config.toml
arch = "uvit"
model = "image diffusion model"
dataset = "photos of plants, animals and fungi (iNaturalist)"
train_examples = 77898
image_size = 32
horizontal_flip = true
conditioning = "none"
objective = "epsilon"
cond_dim = 128
norm = "layernorm"
norm_position = "sandwich"
hidden_act = "gelu"
mlp_ratio = 3
head_dim = 16
fused_qkv = false
qk_norm = false
parallel_block = false
dropout = 0.1
inner_norm = false
moe = "expert_choice"
num_experts = 8
moe_every = 2
expert_mlp_ratio = 0.5
experts_per_token = 2
shared_expert = false
patch_size = [4, 4]
layers = 12
width = 128
positions = "learned"
optimizer = "soap"
beta2 = 0.99
learning_rate = 0.0032
beta1 = 0.95
shampoo_beta = 0.95
eps = 1e-08
precondition_frequency = 25
max_precond_dim = 1024
one_sided = false
adamw_lr_other_params = 0.0018
ema_decay = 0.995
max_steps = 8100
batch_size = 128
epochs = 13.3
lr_schedule = "wsd"
decay_fraction = 0.2
final_lr_fraction = 0
warmup_steps = 810
weight_decay = 0.2
adamw_weight_decay_other_params = 0
Rows from block 8 of a small image diffusion model, named by matrix and row number. Rows with one number belong to one neuron. Each number is 500 + 50 x the weight over its row's rms, rounded and kept within 0 to 999. All counts start at 0. Numbers have three digits each. After the name is the row's rms in percent of the matrix's.
After each neuron's rows are labels from the 100 images, of 14976 (inputs lightly noised), where the neuron reaches its highest value: "top examples" is what is common among them; "place" is the part of the image that holds the peak. Only what is clearly more common there than usual is listed. The data: photos of plants, animals and fungi (iNaturalist).
# fc1: MLP up (model.blocks.8.mlp.fc1.weight, 384x128), inputs 43-85
# fc2: MLP down (model.blocks.8.mlp.fc2.weight, 128x384, transposed), outputs 43-85

fc1.162 093:536424518488476466512512478517572465496444570511516470490506514435491516399515553443471433478480534404539460536438521466544413483
fc2.162 084:522530602468462544490501460505319456445498573440445578603499517550552494532453536442526435454575407601517461524541540483513528464
top examples: class Aves
place: centre

fc1.155 111:566427484514556534381459598415523502491482485568575497543589559507439521410532459575478574464493414477470551539475455526481530421
fc2.155 109:525490602509483544445516600572472484602469520446504510479462514585366522540419539478490467468491598493494476577442584416502491554
top examples: class Insecta
place: top centre

fc1.243 122:459409496471504562604492550428368488523395515469559545495557513559459571493494491502523496445464585501544452576510479521489446510
fc2.243 116:508532548578519428510584480458581531490555458468482493426501503526446488522461515517424432549609445523387505425523603494499577476
top examples: phylum Arthropoda; class Insecta; order Lepidoptera
place: bottom right; top right

fc1.112 112:552409421530603427527476494495490423541515541540508442436482625497427498469448423446451490630510409517455506623535532539532515377
fc2.112 122:393630500543471545432474492511559468460485521511535558536466460444501446568536513553496474535530544423415561529501568508396406488
top examples: class Insecta; phylum Arthropoda; order Lepidoptera
place: middle left

fc1.102 059:469519476589525389535542528503472433530511528447519495536561489532544500507454554588512484468622472550519550521470517504585490593
fc2.102 066:482481513490500591499505486528547581540458483616423536561507529445552587518549467436425471541421573446565435470490488559415559445
top examples: phylum Tracheophyta; kingdom Plantae
place: top right

fc1.310 067:463471400595447531492524462423493499550569503530489536470480430565546547394435373459390474504531496455556531546516471476462465490
fc2.310 112:543527612409485470492425586557500498423442499460525498485510516435444471583510632475607506506472518531436449457481498518482517487
top examples: kingdom Plantae; phylum Tracheophyta; class Magnoliopsida
place: bottom right

fc1.179 113:421465500576495494508484508474437533593513536478468536478460529582442527581508456518508620576470499503462513487487408561404552549
fc2.179 112:591461461488383425555468566523579519480430337477589539471536451449492483429415485566416459516577582424536531606452538480518489492
top examples: class Insecta
place: middle left

fc1.11 097:551433482650547568509491542440465506528539509421528529507434527553550530497465576492469483505579508555552465520449485491483396544
fc2.11 078:503611545474484448493453514476417473525530488573473515486516600533482456422476474499528498496552572583459444563491521576517472493
top examples: phylum Chordata; class Aves
place: centre

fc1.199 098:530374396436501474378482474545513463469449492548479429481570500422458479457547517409540536525526458547499460478451480565481574533
fc2.199 091:405606563547450533492449480548467526547510554426440592512418481519455514610441492495497573547475580504522514491463492480455600482
top examples: class Insecta; phylum Arthropoda; order Lepidoptera; family: Nymphalidae
place: centre

fc1.195 072:457477397447481469444476496611568533504463391509498577465466425478563487466470506501442528448467418535543559442411434446557461445
fc2.195 078:544481405397522545531476489484571505446471512461494499458514446532433506505535522557500569553441563489416462499465584519371449574
top examples: class Aves; order Passeriformes
place: bottom left

fc1.249 095:519464390434532499480541479409558553647487490544524515532564516511453462519534583442383448455520445489477465435438514535510591462
fc2.249 106:541511563548429476531566577484516412409527557482446562506420521548548550497422472520592527525454518464509556515544510445359495504
top examples: class Aves; order Anseriformes; family: Anatidae
place: centre

fc1.163 058:487534519501516418526534521491477447413587600413475401544513457512475561570542574535412538500522491530479504484553524521421492520
fc2.163 079:516475505477432570493440479521510531549469427591444581446550536454564424422487460469568461485509453479511416564415477506499500503
top examples: class Aves; order Anseriformes; family: Anatidae; order: Charadriiformes
place: top right; bottom right

fc1.352 083:568563553487413538542494452485523457471507525545509459422351507493482477578443454506473621450466438558549471463520521508379508397
fc2.352 093:578415522578548436506504451435457519465461512396491525455530474432488504509534433533620570565506450537528513441518443479505512442
top examples: phylum Chordata; class Aves; order Anseriformes; family: Anatidae
place: top centre

fc1.194 090:496607473483494503481497526505451570542435506426398573525466456505408533483486493489456570458425513594482460433426488490566501594
fc2.194 092:491536499490468541545493402550481522559430454507541458463456433459507475486460455534462359632433459464527496557538508595468475505
top examples: class Aves; phylum Chordata
place: centre

fc1.38 099:445552577524429521528474454541561455558405590466501558611575559457529498579547537522483429423527526564545420507468497474499559432
fc2.38 088:469486561532571482505548492580451522458511444558472554415369545503448529422490483525533478526591497534549499415499420535489475572
top examples: order Charadriiformes
place: bottom right

fc1.63 089:570476552474488498539486484570475480437555549530530540563432458491525514523459519509457502529506471572483464505501512592553545616
fc2.63 085:459454411482598490517444611431538512503489438534582443480642503524505455473467480490554439473392455454531513486542560523486470557
top examples: class Aves; phylum Chordata; order Anseriformes; family: Anatidae
place: top right

fc1.66 057:488517442431476477503544450433579412439540531546507477516453476538496518542468572425530474436454475433516394450509432526473571548
fc2.66 084:494446538566530573510486531582524564558460483531431539511482503441493516487534407537478534554549497595512583559468596546470471454
top examples: order Charadriiformes
place: bottom left

fc1.246 086:460475506578502413564430458455524490463455512432467516521541470490444538433490499431531491517438536450446438481456511445460384455
fc2.246 075:507602522488413497477508476496424539478478521451492584548488566630530451508531455506556599547558584586465502495532628518530566474
top examples: class Aves; order Charadriiformes
place: centre

fc1.22 064:445519497498484393513480469470539425544500461451441421539520468542480543609474480493476448508462462420483430487543524481450539411
fc2.22 086:514482454518470547521500502500441485458522499560494544411474510434527495397502490511521513512558471540524521578435415520502468575
top examples: phylum Chordata; class Aves; order Charadriiformes
place: top right; middle right