{"model": "image diffusion model", "image_size": 32, "norm": "layernorm", "qk_norm": false, "moe_every": 2, "layers": 12, "adamw_weight_decay_other_params": 0}
Rows from block 3 of a small image diffusion model, named by matrix and row number. Rows with one number within an expert belong to one neuron, the router's apart. Each number is 128 + 32 x the weight over its row's rms, rounded and kept within 0 to 255. All counts start at 0.
Before each expert's rows are labels from the 100 images, of 14976 (inputs lightly noised), where the router gives the expert most weight on average: "patch colour" is the nearest of a few named colours to the mean colour under the peak; "strongest on" is what is common among them. Only what is clearly more common there than usual is listed. The data: photos of plants, animals and fungi (iNaturalist). In brackets: how many of the 100, against the usual share in percent.
# router: router (model.blocks.3.mlp.router.weight, 8x128, trained with AdamW), inputs 64-127
# up: expert up (model.blocks.3.mlp.up, 8x64x128), inputs 64-127
# down: expert down (model.blocks.3.mlp.down, 8x128x64, transposed), outputs 64-127

# expert 1
patch colour: grey (85 vs 49.9)
strongest on: order Charadriiformes (27 vs 7.6)
router.1 [ 49 107 146 110 134 145 148  60  97 135 113 147 169 115 146 112 106  89 152 140  87 125 138 159  99 158 116 117 200 119 144  91 163  75  94 119 102 151 155 152 141 170 133 144 140 173 185  87 107  93 165 132 108  76 125 178 100 166 214 119 168 148 114 163]
up.9 [ 93 102 143 208 153 136 143 135  75 112 182 138  39 132  60 186 136 113 144 115 106  86  91 142 154 120 136  87 119 121 128  77 124 202 135 145 143 129 129 174 122 126 105  70 155 156 127 125 136 162 171  99 145 113  81  97 161  89 131  71  85  98 106 146]
down.9 [107  85 110 194 182 103 119 181 121 138 124 128 111 104 130 149 133 101 132 145 178 140 114  91 149 165 115 114 128 121 104 128 127 122 100 164 103 105 126 108  50 121 131  89  74  90 124 135 110 124 167 176 200  89 142 198 130  97 130 124  74  76 104 128]
up.10 [137  87 135 105  83  80  79  97 118 180 107 136  98 105 134 114 136 162 114 151 137 106  59 108  61  65 156 101 201 134 170 130 126  81 119  90 106 117  74 162  83 123 100 104 138 152 177 139 104 153 174 109 165 157 124 151 153 147 136 122 113 184 142 125]
down.10 [138 171 161 155 130 166  85 171 128 112 120 134 152 105 123 132  75  60  90 121 167 115 144 116 198 130  96 161 113 141  86 146  65 136 137 122 106 118 209 129 121 164 137 125 159  87 118 113 145 131 110 132 151 139  91 102 154 117 129 147 149 101 132 158]
up.11 [135 105 153 134 128 172  82  84 151 120 119 119  98 118  86 157 109 100 136 155 116 158 222 151 149 137  98 128 136  94  96 145 167 138 161 172 117 118 145 170 202 172 131  96  61 112  55 109 134 185 133 129  97 181 162 151  60 144 147 122 149 145 132 111]
down.11 [ 97 118  98 157 141  96 108 187 113 104 160 122 182  91 165 110 122 129 162 151 106 106  58 112 101 161 137 158 113 137 209 145  75 144  85 112  82 189 122 118 111  29 104 142 105 102 144 148 132  68 101  83 136 117 149  68 176  93 118 114  71 138 103 147]
up.12 [116 137  97 109 135 169 163  87 121  76 153 162 118 149 109 136 179 123 170 140 101 121  98  74  99 102 140 148 117 116 132 169 121 114  67 143  88 136  80  93 102  91  97 147 146  82 160 116 128  96 149 118  94 168 143 179 126 145  79 178  88 132  98  91]
down.12 [172 114 128 152 125  96 128 168 111 163 130 111 158 109 168 117 111 143  89 108 151 130 190 200 161 129  97 115 140 121 129 133 103 129 195 116 156 136 177 151 180 140 130 182 110 166  99 141 138 143 118 101 126  92  85  73 109  94 166  69 195 144 153 160]

# expert 6
patch colour: white (64 vs 5.8)
strongest on: class Aves (87 vs 55)
router.6 [101  91 120  46 133 118  95  65  89 147 131 148 166 142 180  80 118 101 183 111 151  72 220 175  99 150 107 140 186  99 153 106 147 102 129 163  56 137 190 137 149 177 119 168 147 102 108 101 152 111 136 106  95 153 117 158 109 153 131  92 100 109  84 144]
up.9 [215 112 136  91 169 140 116 150 116 114  82 159  83 165 130 106 110 166  87  94 102 121 158  97 152 130 129 121 153 136  59 124 195 138 130 133 130 112 111 132 100 101 106 137 211 130  83  75 144 114 116 110 172 126 162 149 113 119  87 175 165 116  72 113]
down.9 [ 99 146  85  96  52 125 111 150 104 115 162 100 166  86  92 151 127 126 156 167 124 124 106 179 133  85 155  98  94 154 167 121  26 136 136 102 123 157 147 155 137 115 145 148  92 162 176 184 139 154  66 114 109 123 140 116 135 116 156  79 123 135 104 155]
up.10 [ 91 111 109 169 122 160 154 143 145 109  97 192 167 114  94 119 126  99 157 137 101 138 147 155  60 133 170 121 125 144 149  88 127 147 119 121 146 148 117  91 156 164 147 128 140 120 131 126 173 104  92 121 148 153 115 146 146 154 161 140 165 133  86  80]
down.10 [187 129 129  80 129 129 123 117 118 134 144  76  87 129 156 168  99 178 109 178 125 145 113 138 177 173  94 104 150 148 123 126 115 110 131 116  79 141 151 172 105  72  85 144 111 112  98  76 164 152 144 103 144 112 161  90  89  76 103 120 157 143 134 134]
up.11 [ 88 159 104 186 117 172  90 102  85 127 123 117 147  99 155 174 147 135 182 109 120 165 129 114 123  94 113 148 170 171 170 128  63  95 102 113 132 120  80 148 106 144  71 116  93 113 126 127 196  91  85 105 152 116 217 114 149 204  63 175  92 142 175 122]
down.11 [158 116 182 132 136  78 177 113 198 136  91 138 133 108  83 143  99 104 140 134 137 138 114  81 155 155 118 115  66  87  85 125 119  95 173 164 102 108 201 115 157 121 132 178 174  79 167 138  99 154 159 141 116 155 108 125  82  28 176  71 137  99  88  60]
up.12 [117  91 154 130 153 154 125 193 142 107 130 169  89 108 114 199 137 141 154 161  75 172  53 137 149  98  62 153 184 127  91 115 108 144 142 115 105 100 118 146 106 136 170 133 119 130 121 142 157 110 144 116 161 122 101 117 124 145  99 119 169 156 121  96]
down.12 [198 130 115 141 104 120  97  69 106 162 190  90 135 167 131  89 103 159 166 140 155 155 150  61  64 148 117 120  43 117 132 114 174 135 169 168 126 143  80 157 122 105 151  97 157 121  95 144 150 130 137 169 109 138 140 139  67 151 110 136 113 150 105 154]

# expert 5
patch colour: white (100 vs 5.8)
strongest on: class Aves (87 vs 55)
router.5 [ 77  92 105  81 103 130 123  71  64 154 102 164 178 131 162  75  84  89 187  76 130  89 173 151 111 125 101 110 165  46 182 131 151  91  99 116  71 142 161 164 125 141 103 166 146 159 125  80 149  84 102 112 112 128 117 149 138 157 155  96 125 119 102 143]
up.9 [ 85 109 146 149 118 166  84 147 143 132 153 128  95 203 137 133 130 179 115 162  48 156 141 125 120 123 104 174 162 146 114  78  77 121 136 104  63  97  91  96 115 102  84 109 114 139 136 156 151  96 134 114 158 100 159 105  79 162 131 127 119 115 147  97]
down.9 [193 172 112 126 160 101 165 129 142 110 134  83 168 102  90  88 137 107 160 127 187 110 116 136 157 148 155 115  63 132 104 149 149  97 150 166 144 165 174 148 157 124 167 152 131  71 123  87 141 173 140 123  38 151 157 134 162  81 137 105 154 161  87 113]
up.10 [ 97 156 138 138 189  72 160 125 146 127 101 137 183  78 119 102 180  92  85 114 153 126 154 140 115 155  95 160  61 116  89  99  91  66 139 113 102  99 166 174 156 190  91 112 136 150 148 102 114  64 105 173 150 117 131  81 152 191  90 175 123 131 118 114]
down.10 [161 146  79 146 111 141 116 120  92 148 108 111  74 174 136 184  76 126 146  91 137 132 124 118 190 143 145  71 225 116  99 134 133 169 104 138 169 130 140  89  86  91 148 139 168 124 151 124 109 174 160 143  85 104 109 181 101  79 101 132 127  92 181 182]
up.11 [114 161 146 118 169 146 116 133 134 113 158 154 109  78 104  99  96 139 113 174 115 112 140 114 171 123 120 180 126 105 115  98  36 188 125 103 139 138 175 146 160  84 149 139 137 144  86 149 125 150 125 124 180  98  84 138 117 166  76 168 155 137 131 153]
down.11 [124  88  80 113 117  94 139 145 122 178 151 106 125 190 152 126 125 104 127 119 166 135 116 167 128 127 106  99 130 179 130 108 190 100 137 141 102 135  57 117 113 163 119 131 117 146 112 140 129  96 117 142  81 140 152 114 133  65 126 121 140 139 112  76]
up.12 [ 71  55 146  92 120 181 117 138 152 165 131 109 119 135 134  96 126 155 107 124  90 158  83  98 133 141 151 113  68 137 151 118 138  92  64 119  93 153 175 114 130 121 110 167 112  96 132 140 134 121 148 117 126  73 131 167 154 124 158 134  57 133 158  96]
down.12 [127 154  98 129 124 105 109 170  96 105 153 131 128 156 135 162  96  86 106  92 171 139 204 177 175 115 128 161 145 126 145 132 100 128 189 136 172 171 121 106 148 150 142  84 141 172 118 120 116 116 124 126  98 192 120  99 136 118  70 133 178 146 124 139]

# expert 7
patch colour: cyan (54 vs 2.5)
strongest on: class Aves (97 vs 55); phylum Chordata (97 vs 60.8); order Accipitriformes (46 vs 3.9); family: Accipitridae (42 vs 3.3)
router.7 [ 97 144 108  92 101 142 120  92 119 182 109 107 175 153 135 102 154  98 180 148 146 126 139  82 113 121 146  70 118  60 142 176 166 121  94 122 117 111 120 160 186 134 115  92 100 121 119 118 111  88 158 131  77 153 124 158 120 125 156 143 110 154 130 154]
up.9 [124 152 167 127 126 181 199 123 155  84 127 145  80 149  40 164 131 125 160 110 136 189 132 152 140 140 148 153 125 177 135 107 133 126 110  99 127  84  91 182 222 136 171 172 128 131 138 143 152  95 212 161 111 140 131  95 123 113  71 131  75 147  91 131]
down.9 [166 110 116 200 111 120  71 101 114 150 142 128 204 171 186 112 146 120 166 106 124 167 136 142 174 113 104 146 108  83 167 101 104 153 111 193 170 174 172 116 101 160  87 125 167 173  88 119 150 167  78 157 121 136 112 144 148 129 147 147 135 141 140 145]
up.10 [129 171 180 182  64 111  67 165 157 127 132 103 112 151 119 150 102 170 125 138 111  84 116 112 121 162 137 144 127 119 162 130 159 125 173 137 168 133 132 133  79 131 139 217 110 111 129 168 123 182  69 158 153 158 139 140 161 114 113 160 110 132 115 167]
down.10 [126  82 190 154  63 150 107 168 104  90 142  99 134 139 139 116 128 153 137 181 132 110 148 103 102 137  82 170 164 129 146 104 146 118  86 148 134 142 101  98 131 119 150 186 170 101 113 102  60 147 105 166 171 197 195 154 170 107  96 154 136 143 166 146]
up.11 [145 173 120 134 121  92 124 113 169 119 115 185 112 145 150  98 176  71  90 146 173 101 114 177 172 126 124 156 196 133 115 100 170 136 130 128 143 114 151 132  78  48 123 157  99 127  65 153 161  91 173 123 138 163 104 154 124  95  96 119  96 137  63  81]
down.11 [145  80 169  95 107  95 174 157 137 141 114 126 120 132  92  82 107 175 130 135 126 106 127  33  47 107 120 123  66 200 191 164  68 182  99 141 140 118 119 135 143 181 125  73 118 125 171 138 118 178  88 146 123  92 127 177 110 152 131 131 100 108 149 136]
up.12 [140 177 116 152  90 182 129 179 105 124 185 122 151 147 182 171 111 114 161 179 135  89  77 124 112 152  85 142 104 112 142 126 160 138 103 111 108 109 145  88  90 105  99 120 138 131  90 110  87 129 139 148 126 186 118 121  95 180 122 105 136  57  83  85]
down.12 [ 69 114 164 122 118 152 138 166 170 109 180 119 103 156 100 136 106 190 128 200 142 142 140  95 119 110 151 159 117 112 141  65 157  99 147 130 117 124 129 128 109 148 126 185 134 154  94  79 126 183 164  95 124 174 140 121 110  63 109 157  31 101 124 153]